From a checkpoint of a small image captioner: 64-pixel images.
Rows from block 4 of the image encoder of a small image captioner, named by matrix and row number. Rows with one number belong to one channel. Each number is 500 + 25 x the weight over its row's rms, rounded and kept within 0 to 999. All counts start at 0. Numbers have three digits each. After the name is the row's rms in percent of the matrix's.
After each channel's rows are labels from the 100 images, of 14976, where the channel reaches its highest value: "patch colour" is the nearest of a few named colours to the mean colour under the peak. Only what is clearly more common there than usual is listed. The data: photos with spoken descriptions (Open Images, Localized Narratives). In brackets: how many of the 100.
# c3: 3x3 conv, stride 2 (encoder.blocks.4.c3.weight, 192x112x3x3, each kernel summed), inputs 56-111
# c1: pointwise conv, stride 2 (encoder.blocks.4.c1.weight, 192x112x1x1), inputs 56-111

c3.144 093:503497509530489528469539504562498516488524522517502524546517465510535535510525527512561576464493518530556501525505501555514490510474465496497490499497496461516499510495
c1.144 092:514514515537493538466518504535496516489493528536504541563530492530526523507479518498514557477518502540562512536509531542518527475478462469490498482511482469496474535484
patch colour: cyan (88)

c3.129 103:519518483506502478540492462494516459511514493462485432496493558490529529511495465483486491516490514498467506506491467498447514454524511480510516522510518494495487505494
c1.129 099:499497499469510458530476503508510485502488482470504443481498558465497505486501488486494492500498492481464507497478448498455487453493503486502488519510515503485467516494
patch colour: orange (29)

c3.45 125:510486467513514487469479538541504532502480481455554490518501494536473473541502513452488484508487496496511522482467475488481490452515492523471473479535495486484499530482
c1.45 095:532437484495485478476497530514525517527518495425533470513499502458486458474498502477483507490468506480496505469490482483461465475522513502467474495532502486482483512507
patch colour: black (31)

c3.180 110:515473488491496498494492513493502499495518516471485457510542519493503506556476537496454475520438508478501529485470485515493504506493527512477536547509551455473478497521
c1.180 096:516439517464488456493495495501492468484511501456501450507512519447484474484493530493472487498426523486491485467489427490474504490495505510457515517489522474473475496509
patch colour: red (37)

c3.42 106:501463488456471499447513500497515569515504473497501492504492469516491486544509502478513493528505498488520465494500490474500481482508544493483485445518491425495550498527
c1.42 094:494514489526492520453486502498513563493480510535476543506497502559503508542505504494503497528529526507524487514501556458510484474514531492518483446482477451469504497488
patch colour: cyan (62)

c3.30 080:467493497468517490485476468489488492449461455528487548464528495481493496470518434541511470526494483501462461509529518515490485549511501468476470451484468469466507472470
c1.30 092:455526490504518502481502494491504508491498476577519579504479482516507501524500496553507489534519467508529519508526541480513496512512484497494502460503489493510509497516
patch colour: cyan (36)

c3.51 089:522507486527536529514509525515530530539531504521476510512536512552508494523494483483488516527518484513527504539488521528508506508499472513561486520469467492518459499485
c1.51 087:491515481520553542525501471504525528528556511525475541548502493580502514555488490477521516534516503511517523532479552489524514506501497490530498533510486477536487519533
patch colour: cyan (91)

c3.113 100:528528503494503514478552498516557465538494495541512498467483457520529484505481511462484478507474482515521506508468508482497497532470491516482546512483515506514482442501
c1.113 106:507505497472487506484524468489528454542502490508532467445476484492512461491488476458488472507444497497494514498470497486499458530491507513469533521498521507486497441480
patch colour: grey (63)

c3.71 104:465515490504513483547539513519501454541493476473527487479521481504482522547510453476513474507510443495476514488448475468493506469510456509490467471494455495507476506491
c1.71 110:481509470506520458538534504504497454538510492507512502509507479487494520519491447508518490522483442479503476467468512433476509447494459493474470466505437495510492519523
patch colour: grey (73)

c3.103 112:418562491493516477516508500445498453493480488492508516512489521474493523507499476517521460514497490520478477523503500463492498528494461511515477478491486498503483521458
c1.103 112:446518496495494475506494479444503431489480496497512495525495508470488499491504494513520445503489500497494455489520452462466483536492453510511494490484498514511492506463
patch colour: white (48); pink (35)

c3.20 115:487508490504557495507469519487457529527496470499546520484484501530462508503542438459476473531477453508510520466455511468529484464556498489508429541511462504486542528470
c1.20 103:489468494500520494503469492501458507525526479457532480466491500489458492453525463496493500523451461480487495452479466481526450480552509480515468535508481488484528509481
patch colour: black (43)

c3.136 107:507516496508487498475538477489532507507482462546455512483488467517522493522513541489494507507501501510506478534537499480464492499458478486505549490438492463510520440521
c1.136 100:515496502490513487484535487465532500515495471546461491483480483494514483514513540482506455520494495468478452519518483466481453495452483482517552485455502480511526447516
patch colour: pink (29)

c3.169 101:520497520510496480509491498468450485517514489516506512504501505530469527454545461480517492487503486502510502511452530478478477455510482475448455526494462501478533537504
c1.169 106:518463513479509450532478510479480470529534501489503498494516528471453485438519495474527498495486488492501462475472493480470469449509500460458456512525487496485531549506
patch colour: black (68)

c3.164 103:511495506521494507497541466490554553522538494507475497532504502542522490532508513493505514495478506539532515516528508455462507496457521480488484474469482461511560435533
c1.164 095:504515495513490514494528488523547550494511516560472545526487492558523521546497540486518520483514492529543522517513526455480496499450493503490466488455475467505533472481
patch colour: white (41)

c3.3 089:452520473491542497525502471448499516507524556524496504491481498479500489489495476536511479551493492518507467511533517481475493492497498475489463507495515523518526450492
c1.3 095:446548473488509508495504471488498492487512544534505517497475490510507501510496477543498499566518522522505506541494530481466488488489483492518475513491489552480522462469
patch colour: pink (33)

c3.21 109:479517500488489510488505546522551470483478486496490475484489502491488484529486501476531489516527493495476483492519470482489480482523515519501474408538485489514492486509
c1.21 101:497543508495491507482466515534543474466462498506466511512495492500525487533449482505489489502514507515513500505520489500509495513497507494502455449469465518503471487492
patch colour: pink (36); white (25)

c3.33 103:526473463515524516527488516558494488475510496499497490494510502495515499485543491513541544514497503506470485468524460523531483483498520489485508510465499465504541496516
c1.33 106:512518452508574507530503508520517489481537511507510517509522513519510491520531509527541529509506490528494537490523510498534505479509535479469492528498509461516524524505
patch colour: cyan (56); blue (29)

c3.179 091:489492506524502488503497512515453497487496527479480502557532491500482527497502504540487525515449518493525465474496486509493479505490547494504458527472493494454485553480
c1.179 101:489508502521510497496511506525435499494485528510470509541528459525513536489505486539508569481490511502537488492487512510510503517494514499537449551457507492458484544472
patch colour: cyan (81)

c3.162 064:501482546505498500502507486526450504516506499484492485510578474513503520523490561507518516485498553471499516516546453483506491501499504502497514517518496500460484497465
c1.162 098:505500551500487487466485470509475494496499499452451449503544492469507516526500504470498536454491531476496522531481470520525501479459481504489479526513493532480512508458
patch colour: grey (65)

c3.56 101:499532520497472524504500513481539455455492515491471479487467503484517515542452511509500475515494519520497492503504489435457483515503526524544498470511515501481450491492
c1.56 105:485532526461473511483482498490524462466494502466459486496482514493508507523461513492486500487486506502521493500498437476433456527497496522502498471495494519475445488483
patch colour: pink (35)

c3.72 113:517500510453492510466526501505467535497515508526459505494472500483510444489496511513529507504502520511487476480526485509486493505454515472507479452450481492452481465506
c1.72 095:477540501500545511475508463532474526500508505554479521514499483554501529516498510502540501542516516531516511518515537497499521489452511467497475481483465489479494485489
patch colour: white (56); cyan (43)

c3.134 105:448518498515508489516560465485523479532465424468504491461494440498496519509502465467522466517510461508440495497492482468474484514500476497504517469480461518508500489462
c1.134 104:442477489494535497501520458483509467510467385492496480455494465496501501483501471485495463528500488468452465467502457475463448511480475489504535481480494519529502479488
patch colour: grey (65)

c3.22 102:504463499457521485506515517484505479530534501483478495472530504500479465492503525552468543504513543440432490488511493526476504490497533492523514551509489484488501488521
c1.22 102:512435504466512484526514507489504487530527510459494483500521501469478458452496525544472531490489536434440475480504500510486515496500527480495514540505529481513490501526
patch colour: black (47)

c3.63 077:478508552455472501504494452472538491495492498527474525500527487530523491521514495523481473492478506513518500482455520464527500518501500538519489487471452530508535476477
c1.63 094:475527523509516521523515455502537489490483509560476526509501487560550508541510488502499475519502519535537513509482530477524522519500515536527527513472471497512535453494
patch colour: white (40); cyan (27)

c3.151 092:476503486461483498484546494506489506532470441470517487483530493531484489488495498465527491538479512458451509478498479496494463489527490490485496492510468499478486495454
c1.151 099:456515447507523522500551500509524517513483480512523541521539518550506524525469506477510498537505544497514538509517511481512507485548502499485495516522497482493473512458
patch colour: cyan (76)

c3.37 098:480499501510488499514525502491530480504538503496508484525535502494505535488471497558550465513478497453473481449514501481541464540513505518495485525521447490496470511478
c1.37 100:479508454511485514497503504491527469492526520515501485546484505512531529482467520551526462493487495458522500450520507415503501525496530516490498477509446453499427529499
patch colour: grey (62)

c3.39 097:506462530497502537473490522529499505485469483501522515461513457508513486485505524478496472533471531444482517482493509508569475484530517546482544498513509512442493502484
c1.39 102:518491513523507517509511537526523501495495474511544521496497471525513490516498516489517445565495494482495503507509533497542489480535505543475540493514507471485501513497
patch colour: blue (29); cyan (26)

c3.35 084:484501496515543538489496518507541474555506459522460517463520462531516520542497475444503507522534477525489538526471510502502511465517502514496483528460479468514512474478
c1.35 086:508532485501539530523509501513526454523517484515461542474514477575503499574505453466513524490532493519465551545497537503516522458520524491546484542512498473481508489508
patch colour: cyan (92)

c3.23 116:534484496522501508454530510533511533480486470518481498509515477523526472527500509475520512501479527516511504512513485505506475453451507496451494436454476474488524475520
c1.23 098:531489504516483498474526516522498511510497501482456475508514477472532451512492472467515505439478512501511516510485493510516481473478502489466482463477510477482530488512
patch colour: black (52)