python train.py --encoder_arch="repvgg" --model="image captioner" --dataset="photos with spoken descriptions (Open Images, Localized Narratives)" --train_examples=203450 --image_size=64 --crop_scale_min=0.7 --horizontal_flip=true --translate=0.12 --tokenizer="word" --vocab_size=4585 --encoder_norm="batchnorm" --encoder_activation="relu" --encoder_depths=[2, 2, 2, 2] --encoder_kernel_size=3 --encoder_stem="deep" --encoder_widths=[64, 112, 192, 336] --fusion="cross_attention" --decoder_width=256 --decoder_layers=6 --decoder_norm="layernorm" --decoder_norm_position="sandwich" --decoder_activation="gelu_tanh" --decoder_mlp_ratio=4 --decoder_head_dim=64 --decoder_fused_qkv=true --decoder_bias="all" --decoder_qk_norm=false --decoder_parallel_block=false --decoder_dropout=0.05 --decoder_inner_norm=false --decoder_positions="learned" --decoder_cross_attention_every=2 --decoder_tie_embeddings=true --init="trunc_normal_002" --optimizer="nadamw" --learning_rate=0.00097 --beta1=0.9 --beta2=0.999 --eps=1e-08 --max_grad_norm=1.0 --max_steps=9200 --batch_size=128 --epochs=5.8 --lr_schedule="linear" --final_lr_fraction=0 --warmup_steps=460 --weight_decay=0.1
Rows from block 5 of the image encoder of a small image captioner, named by matrix and row number. Rows with one number belong to one channel. Each number is 128 + 24 x the weight over its row's rms, rounded and kept within 0 to 255. All counts start at 0.
Before each channel's rows are labels from the 100 images, of 14976, where the channel reaches its highest value: "colour at peak" is the nearest of a few named colours to the mean colour under the peak; "strongest on" is what is common among them. Only what is clearly more common there than usual is listed. The data: photos with spoken descriptions (Open Images, Localized Narratives).
# c3: 3x3 conv (encoder.blocks.5.c3.weight, 192x192x3x3, each kernel summed), inputs 0-63
# c1: pointwise conv (encoder.blocks.5.c1.weight, 192x192x1x1), inputs 0-63

colour at peak: pink
strongest on: text has "wearing"
c3.84 [111 132 116 127 120  96 105  70 100 122 152 119 125 113 120 104 125  97  92 155 100 128 143 107 151 137  89 105 116  90 148  95 112 119  96 145 125  73  81 130  90 147 145 109 172 138 146 110 133 126 134 142 124  97 102 130 148 153 139 122 143 121 127  98]
c1.84 [137 133 115  88 114  89 125 100  97 108 143 115 127  91 127  91 135 101 108  97 123 136 121 125 160 122 118  88 113 123 120  97  85 105 113  87 124 112  75 116  45 136 136 143 151 155 164 119 136 122 128 100 114  99 121 136 160 136 113 142 125  96  70 109]

colour at peak: cyan
strongest on: text has "sky"; text has "trees"; text has "buildings"; text has "grass"
c3.17 [ 95 134 123 113  84 121  87  95  93 153 157 112 156 131 123 151 106 154  88 126 116 135 122 129 122  70 125 149  85  98 122 102 141 132  99 156 126 114 104 110 139  98 110  91 102  98 144 124 140 135  94 153 144 115 104 115 118 142 131 129 142 142 119  96]
c1.17 [121 153 113 143 133 155 119 116 155 167 114 127 150 135 124 158 120 129 101 117 125 150 121 131  86  88 132 140 118 110 136 120 158 111 129 167 124 118  87 104 151  94 120 115 110 136 149 109 132 128 120 173 145 132  94 115 129 103 136 120  86 113 144 121]

colour at peak: white; pink
strongest on: text has "white"
c3.174 [139  64 144 153 162 138 146 151 138 135 184 112 121 126 117 104 148 126 105 163  95 138  96 122 139 146 147 114 132 107 129 113 134  94 123 137 139  98 119 104 152 146 140 121 157  88 108 101 152  93 121 117 102  95 135  84 127 142  98 107 154 106 112 136]
c1.174 [107 118 143 103 139 102 156 144 116 113 163 110 104 100 108  79 134 102  99 131 131 130 110 125 151 125 139  79 153 122 135 128 104  62 135  84 133  99 145  85 107 138 115 135 134  90 133 139 149  89 139  66 147 119 148 129 121 118 113 120 143 118  82 128]

colour at peak: pink
strongest on: text has "people"; text has "sitting"; text has "table"
c3.182 [104  92  85 153 132  96  93 107 140 139  79 128 116 154 132 121 113  98  86 146 136 108 126 146 123 138  87 128 105 137 110 114 129 131  60 114 126 108  80 122  84  99 111 122 127 139  66 121 129  97  94 120 140 110 115 128  94 142  82 130 117 119 142 153]
c1.182 [ 80 118 104 118  90  59  81  93 120 118  89 104 113 155 138 102  87 108 121  99 134  67 125 102 108 141 133 113 118  87 115 120  91 108  71 116 122 136 128 142  50 134 116  76 140 102  94 145 112 103 125 104 132 134 130 174 107 124  99 141 121 150 121 114]

colour at peak: white; pink
strongest on: text has "text"
c3.103 [105 139 104 126 111 131 147 117 118 142 148 127 137 121 124 149 107 140 132  98  84 129  92 102  57 108 139 114 127  76 178 163 114 138 134 126 124 129 107 127 145 158  98  75 145 118 131 139  69 140  98 110 139 123 121 115 152 112  92 123 102 127 123 107]
c1.103 [120 102 145 105 114 113 132 134 130 121 158 150 169  94 132 159 104 133 107  98 140 132 141 126  81 135 142 111 158  80 114 125 130 137 120  96 141 118 134  97 119 132  71  86 127 126 157 129  61  99 129 101 157 112 120 120 164 109  96 116 120 160 105 126]

colour at peak: brown
strongest on: text has "table"
c3.108 [103 129  89  88 101 119 144 110 117 147  83 125 143 104 155 104 124  89 129 122 110 118 146 108 115  68 132 101 125 112 130 153 128 121 102 132 131 119  96 127 109 124 142 110 136 114 107  79 102  96 140 163  89 137  84 105  87 128  98 125  89 138 146  84]
c1.108 [116  99 126  89 128 105 134 124 130  97 119 118 136 106 180  84 125  54 104 104 125 136 145 104 123 106 160  86 124 106 118 111 113 104 112 108 123 101 125 103  96  89 117  95  97 116 150 114 121  67 143 133 105 123  95 112 119 143 137  84 106 142 137 105]

colour at peak: cyan
strongest on: text has "sky"; text has "trees"; text has "grass"
c3.144 [124 135 131  65 102 119 161 103 110 162 167 136 122 106 142 160 133 158 104 126 102 110 128 139 144 106 105 156 141 138 107 102 137 119 142 135 144 144 150 135 139 118 133 167 143 155 151 131 119 145 167 141 153 103 157  72 120 127 139 124 128 131 124 150]
c1.144 [151  98 145 110 138 140 143  79 162 179 167 163 123 130 111 175 107 166 122 148  74 143 108 161 124 123 116 146 129 119 120 124 155 139 119 145 157 147 115 158 160 107 182 138 137 133 121 118 139 173 146 161 119 124 118  96 139 131 140 143 141 124 140 144]

colour at peak: blue
strongest on: text has "sky"
c3.124 [162 127 137  98 151 118 104 154 133  96 133 116  71 120 161 134  96 124 105  99 132 139  95 133 141 156 152 123  92 117 129 123 114 126 123 119 114  97 104 101 151 155  84  83 128  65 131 125 127  79  72 118 136 123 139  88 152 113 113 111 150  74 101 173]
c1.124 [127 113 119 124 155  91 148 127 142 159  68 118  73 138 159 174  97 135 139 128 125 138  83 136 137 137 173 129  87 100 133 123 136 146 154 152 114 130  67 142 141 134 121 102 118 137 144 101 118 138  99 147 109 104 108 113 153 115 142 131  96  56 135 147]

colour at peak: grey
strongest on: text has "sky"; text has "trees"; text has "plants"
c3.6 [119 104 113 107 156 124 219 128 135 130 126 122 146 133 134 110 118 130  72 127 112 103 145 101 126 133 145 150 168 145  63 124  78 143 144 124 141 109 100 120 135 137 139 137 164 163 130 114 109 103 140  99 157 106  98  94 143  92 116 122 110 150 118 154]
c1.6 [133  85 116  96 145 135 157 126 152  92 127 142 140 109 109 118 155  83 107  88 134 134 140 123 106 150 124 138 160 128  51 133 111 114 131  81 135 118 123 116  88 105 133 128 126 150 146 111  91  82 124 109 127  96  99  95 177  91 124 107 134 171 134 142]

colour at peak: black
strongest on: text has "table"
c3.149 [108 129 105 142 111  95 117 115 105 159  43 114 142 145 155 125 100 117 146  70 169 120 141  85 127  91 180 126  89  95 139 149 113 117 129 116  88 143  56 111 108 129 112  92 121 116 107 139 134  96 136 142 147 141 106 108 119 118  74 133  91 108 130 128]
c1.149 [ 97 128  92 148 103 113 145  72  68 164 100 113 142 135 144 135 107 141 152 107 140 139 154 109 127 107 157 131  94  85 124 123  85 137 113 135  74 127  79 150 110 115 150 125 116 119  91 125 116 117 133 151 122 161  86 119 127 116 117 122 100 100 139 121]

colour at peak: grey
strongest on: text has "grass"; text has "plants"
c3.54 [113 123 145 172  98 136  84 130  86 116 140 166  66  96 113 107 148 129 137 124 108  76  94  96 137 137  99 120 123 112 159 137  96 101 144 125 133 125 169 120 157 122 128 136 101  86  82 142 131 119 116  86  74 130 171 153 137 160 133  94 104 123 126 159]
c1.54 [106 137 132 182 123 160 118 119  75 106 153 175  67 114 124  92 166 116 133 130  92 139 120  79 132 143 124  94 116 122 154 130 111  90 154 128 127 146 128  97 141 130 161 161 136  86 108 149 129 110 129 118  83 141 144 152 161 160 130 105  94 119 142 152]

colour at peak: cyan
strongest on: text has "sky"; text has "trees"; text has "buildings"; text has "grass"
c3.87 [ 71 153 112 134 112 111 126 130  92 117 138 109  96 108 123 127  88 153 107 138 127 102 115  91  93  89  83 107  96 142 131 151 130  93 131 151 110 112 102 124 146 151 121 110 145  99 109 125 150 144 154 153 137 143 127 106 101 121 112 140 101 136 151  79]
c1.87 [ 81 138 136 136 139 120  75 114 149 123 136 135 121 131 118 152 121 134 119 131  95 165 106 104  91 118  95 108 133 112 123 142 173 106 100 121 133 112  77 142 164 123 104 104 152 130 135 118  99 144 103 133 125 123  77 108 174  84 137 153  74 115 169 113]

colour at peak: cyan
strongest on: text has "sky"; text has "trees"; text has "plants"
c3.2 [127 145 143 149 142 106  94 172 143 131 102  91 139  82 121 122  76 143  92 111 136 123 137 118 136 145 102 121 148 131 143 145 143 138  55 167 108  54 111 120 142 121  87  65 148 120 101 150 130  96  72 157 170 133  87 123 129 121 118 110 148 122 146 145]
c1.2 [108 156 133 169 148 133 125 134 118 163 118  79 100  92 140 159  97 161 113 161 112 148 101  98 121 119 112 152 136 162 172 153 173 154 107 181 133  84 111 134 135 157 122  83 151 128 127 152 124 139 101 190 132 152  93 139 108 129 112 123 130 133 192 136]

colour at peak: grey
strongest on: text has "buildings"; text has "water"
c3.25 [112 104 130 101 128 113 111 117  83 158 116 128 120 117 133  86 146 128 153 135 102 113 114 107 151 139 111 137 122  81 124 106  95 146 148 116  96 130 137 171 113 130 152 146 142 122 115  96  71 175  98 106 121 116 116 131 144  67 151 157 106 123 115 131]
c1.25 [137 129 156 113 140 130 103 142 135 121 142 121 118  92 125  99 143  88 109 138 147 122 124 134 176 155 133 131 143 116  85 107 117 122 147 116 113  91 122  90 126 117 126 161 157 157 117 100  94  92 108  94 111  89 125 141 159  94 163  93 139 117 100 144]

colour at peak: cyan
strongest on: text has "sky"; text has "trees"; text has "buildings"
c3.116 [157  96 140 107 136 101 140  97 149 162 135 109 111 121 128 150  87 133 101 130 118 133 144 145 148 135  83 125 144 125 124 119 135  92  88 139 125  68 119 128 129 124 158 167 161 123  80  99 100 112 140 142 124  95 130 121 140 135 117 113 138  95 113 116]
c1.116 [172 107 150 104 145 117 129 111 169 144 144 108  95 122 114 149  98 124  71 116 127 150 123 160 152 136 102 132 141 126 112 123 141  85  75 150 137  63  94 101 119  93 136 169 139 137 103  91 133 103 145 142  67  71 136  99 156 134 109  89 132 115 128 145]

colour at peak: black
strongest on: text has "sky"; text has "trees"; text has "grass"
c3.76 [125 131 129 144 121 117 150 126 149 173 101  81 144 137 123 176  93 172 126 108 139 150 118 128 151  88 126 155 113 143 100 113 115 100 130 155 135  78  76 101 159 120 142 151 116 150 114 148 140  93 132 150 129 130 110  89 119 125 132  78  92 127  80 111]
c1.76 [147 123 130 124 103  83 167 132 141 121 127 142 160 128 140 164 104 117 115 100 131 157 142 124 169 100 140 100 121 128  83  77 105  97 112 105 123 129 108  95 106 136 123 158 138 160 154 130 139  77 142  86 134 115 105 108 134 165 155 101 106 137  50 117]

colour at peak: grey
strongest on: text has "table"
c3.3 [129 161 119 165 137 121 170 115 130 111 137 147 152 116 158 123 131 109 134 127  92 122 129 171  94 117 147 124 125 118 162 134 145 144 152 129 137 148 118 125 169 164 131 121 159 115 137 163 105 111 103 111 169 132 124  97 153 107 114 113  73 105 136 125]
c1.3 [114 138 113  94 113  91 150  95 101 112 144 132 116 119 142 126 140 107 153  84  96 122 109 144 101 124 150 123 125 118 132 114 117 113 148  87 115 161 110 141 121 126 117 117 143 131 157 151  82 139 122 109 160 151 117 116 156 117 121 147  76  90 108 120]

colour at peak: cyan
strongest on: text has "sky"; text has "trees"
c3.175 [122 140 108  69  90 137 123  86 117 154 141 111 119 118 107 168 139 167 124 103  92 131  98 162  98 105 104 120 114 152 142 147 113 118 145 116 111 130 119 144 135 140 150 171 147 155 118 116 109 154 155 139  94 128 152  90  89 128  92 138 129 106  84 113]
c1.175 [114 144 137 118 108 154 110 126  99 178 134 139 110 137  92 161 154 207 125 127  97 149  96 147 117 100 101 142 117 143 137 142 115 141 111 183 145 121 142 145 177  94 133 142 148 123 104 129 126 180 118 173  71 100 135 123 114 124 125 139 122 134 139 132]

colour at peak: black
strongest on: text has "holding"
c3.114 [156 145 105 130  95  97 119 125 123 144 106 131  81 105 115 118 116 110 113 139 117 120 125 114 113 125 140 146  91 130 132 139  97 105  93 142 120  91  94 131  75  91 103 106 126  89 124 145 146 103  98 148 116 125  93 132 111 116 108 114 125 143 139 141]
c1.114 [125 146 105  93  70  75 170 115 120 118 108 104 157 125 122 109  95  94 129 137 164  87 151 131 142 149 149 130 123 115 114 148  78 126 124  97 112 119 139 159  88 120 118 109 120 144  99 120 121 135 129  99 157 152 112 131 114 125 135 151 148 141  90  91]

colour at peak: pink
strongest on: text has "wall"; text has "sitting"; text has "table"; text has "holding"
c3.83 [109 154 142 159 123 111 110 127 100 138 117 118  98  95 123 134 134 122 122 125  94 144  99  70 131  86 173  91  94 114 155 133 118  75 134 119 132 107 103 110 140 128 119 139 103  99 144 152 134  92 108 125  72 136 125 112 150 143 119 104  89 106 136 103]
c1.83 [ 97 141 141 188 123 140 132 127 108 152 139 110  78  86 129 128 140 151 114 135 108 162 105  80 124  72 164 113  93 122 131 126 133  89 138 132 142 105 117 115 129  77 106 127 107  87 149 154 112 111 109 154  86 116 111 123 150  92 138 113  93 103 147  97]

colour at peak: black
strongest on: text has "people"; text has "sitting"; text has "wearing"; text has "two"
c3.117 [118 145  79 130  66 136 101 104 110  81 110 126 140 130 113 111 124  80 107 122 121 106 155 127 123 123 160  72 123 100 150 173  84 118 109 144 108  95 124 105 102 153  68  85 129 134 120 107 117  88 111 112 105 159  96 145  70 142 126 102 139 132 118 109]
c1.117 [128 147 106 112  76 124 117  85 128  90 133 131 128 141 109  97 133  87 167 128  99 106 129 131 116 142 179  86 121  97 156 175 107 130 123 126 115 138 138 124 104 154  96  70 121 107 164 110  97 122 109  94 117 164 119 148 119 116 130 132 128 152 114  53]

colour at peak: cyan
strongest on: text has "trees"; text has "sky"; text has "grass"
c3.146 [125 114 102 166 124 151 166 128 124  98 137 126 120 142 120 104 142 121 128 161 108 145 111 125 105 106 155 100 109 120 118 118 113  93 135 136 119 124 129  82 139 125 116 121  94  92 117 133 149  98 145 118  91 123 160 119 101 154  74 115 145 119 123 125]
c1.146 [113 103  89 185 131 157 157 100 140 141 130 143  98 149 102 119 153 162 117 156 114 151  89 122  86 104 124 146 109 110 113 115 151 106 134 183 104 139 127 115 174  99 130 124 107 102 109 104 110 128 126 142 108 117 152  92  99 122  84 110 136 116 168 103]

colour at peak: cyan
strongest on: text has "sky"; text has "trees"
c3.185 [133 103 137 137 104  94 130  96 136 150 117  80 142 113 141 142  85 130  89 150 125 122 116 137 126 121 156 122 133  79 151 158 113 152  67 119 125  91  91 139  92 150 122  67 146 106 125 134 129 127 113 113 133 102 104 158 142 129 114 154 138 123 132 111]
c1.185 [148 105 152 152 127 131 150  87 130 155 113 114  98 136 134 146  85 134 104 165 102 126 104 137 137 109 144 134 144  62 137 126 140 147  60 174 121  99  89 133 122 118 132  85 134 116 141 130 117 128 118 177 129  96 116 130 143 112 117 137 131 121 162  97]

colour at peak: grey
strongest on: text has "standing"; text has "people"; text has "wall"; text has "sitting"
c3.168 [153 108 165 143 140  94 114 166 111 138  70 131 140 154 134 130  90 126 127 125 157 110 145  92 176 143 177 130 109  91  97  88  91 120 110 153  90 139 120 125 127 112 131  71 131 129 129 126 133 118 123 159 132  97  99 109 159 135 103 124 146  75 118 169]
c1.168 [121 128 133 100  95  79 106 138 127  81 102 130 146 134 145 103 110  68 143  86 153 140 121 100 169 136 176 108 117 112 126 104 109 125 128  87  91 113 113 107  94 150 103  92 138 131 146 129 139  90 125 107 129 129  87 131 152 156 118 114 121 106  96 123]

colour at peak: black
strongest on: text has "black"; text has "white"
c3.171 [123 163 135 144 123 141 126 135 129 119 185 124 126 138  93 137 160 111 148 188 125 128 152 158 136 171 103 120 161  95 132 143 156 144 126 158  91 134 148 114 113 129 120 117 152 103 104 103  77 100  81 146 134 139 129 148 104 107 138 105 162 156 145 138]
c1.171 [109 162 107 140 105 117 140 121 113  73 152 122 158 133 141  86 142  52 159 149 164  97 144 149 163 148 156  57 119 119 122 128  98 108 155  86  76 154 117  84  77 158 114 141 156 128 147 142 105  69 147 103 133 125 153 123 118 144 137 107 138 128  97 107]

colour at peak: black
strongest on: text has "trees"; text has "sky"
c3.23 [125  86 116 113 108 112 118  88 139 148 142  99 147 133 123 124  98 134 108 145 117 145 117 173 114  98 116 115  87 130 152 116 134 131  84 146  93 110  98 144 117 157 139 125 172 131 122  93 109 125 128 145 118  98 139  94 105 130  83 132 127  90 104 117]
c1.23 [146  93 119  78 107  97 119 117 140 127 145 128 139 115 114 122  98 115  90 161 149 149 148 154 141 101 142  89 108 150 154 120 140 115 112 121  86  91 100 119 112 129 143 120 157 136 127 106 144  99 132  92 127  84 135 112 106 135 114 113 132 132  59 110]

colour at peak: brown
strongest on: text has "trees"; text has "plants"
c3.70 [ 98 144 118 135 145 148 159  70 113 109  98 119 119 141 156 103 143 120 156 176  91 125 111 103 100 133 138 100 132  90 148 138 163 116 175 117  76 145 104 117 132 151 133  99 146  95 109  99  99 118 126 149 111 168 128 111 127 113 104 137 116 107 112 127]
c1.70 [165 152 125 121  74 133 151  73  95  98  92  85 143 124 128  93 110 122 149 153 123  95 129 128 161  64 140  95 129 122 141 116 121 118 141 105  93 128 118 107 106 154 168 111 132 132 130 129 158 114 152 121 114 154 136 136 110 148 131 123 100 109  91 125]

colour at peak: pink; white
strongest on: text has "sky"; text has "trees"; text has "clouds"; text has "water"
c3.8 [134 129 114 119 124  68 128 117 132 131 141  63 139 142 116 129  64 117 129 114 130 127 119  83 142 122 119 119 126 120 134 146 125 112 101 132 114 104 105 103 123 126  82  94 115 141 121 140 129 104 106 117 101 155 125 130 122 152  74  95 140 146  84 118]
c1.8 [127 103 119  76  90  76 118 120 117 115 124 102 154 125 138 126  90  94 132  89 128 131 142  99 140 120 146  94 140 102 105 124 119 126 117  89 113 113 113  94  78 108  77  88 111 151 159 124 126  78 115  80  97 123 126 125 121 129 109 109 145 140  67  93]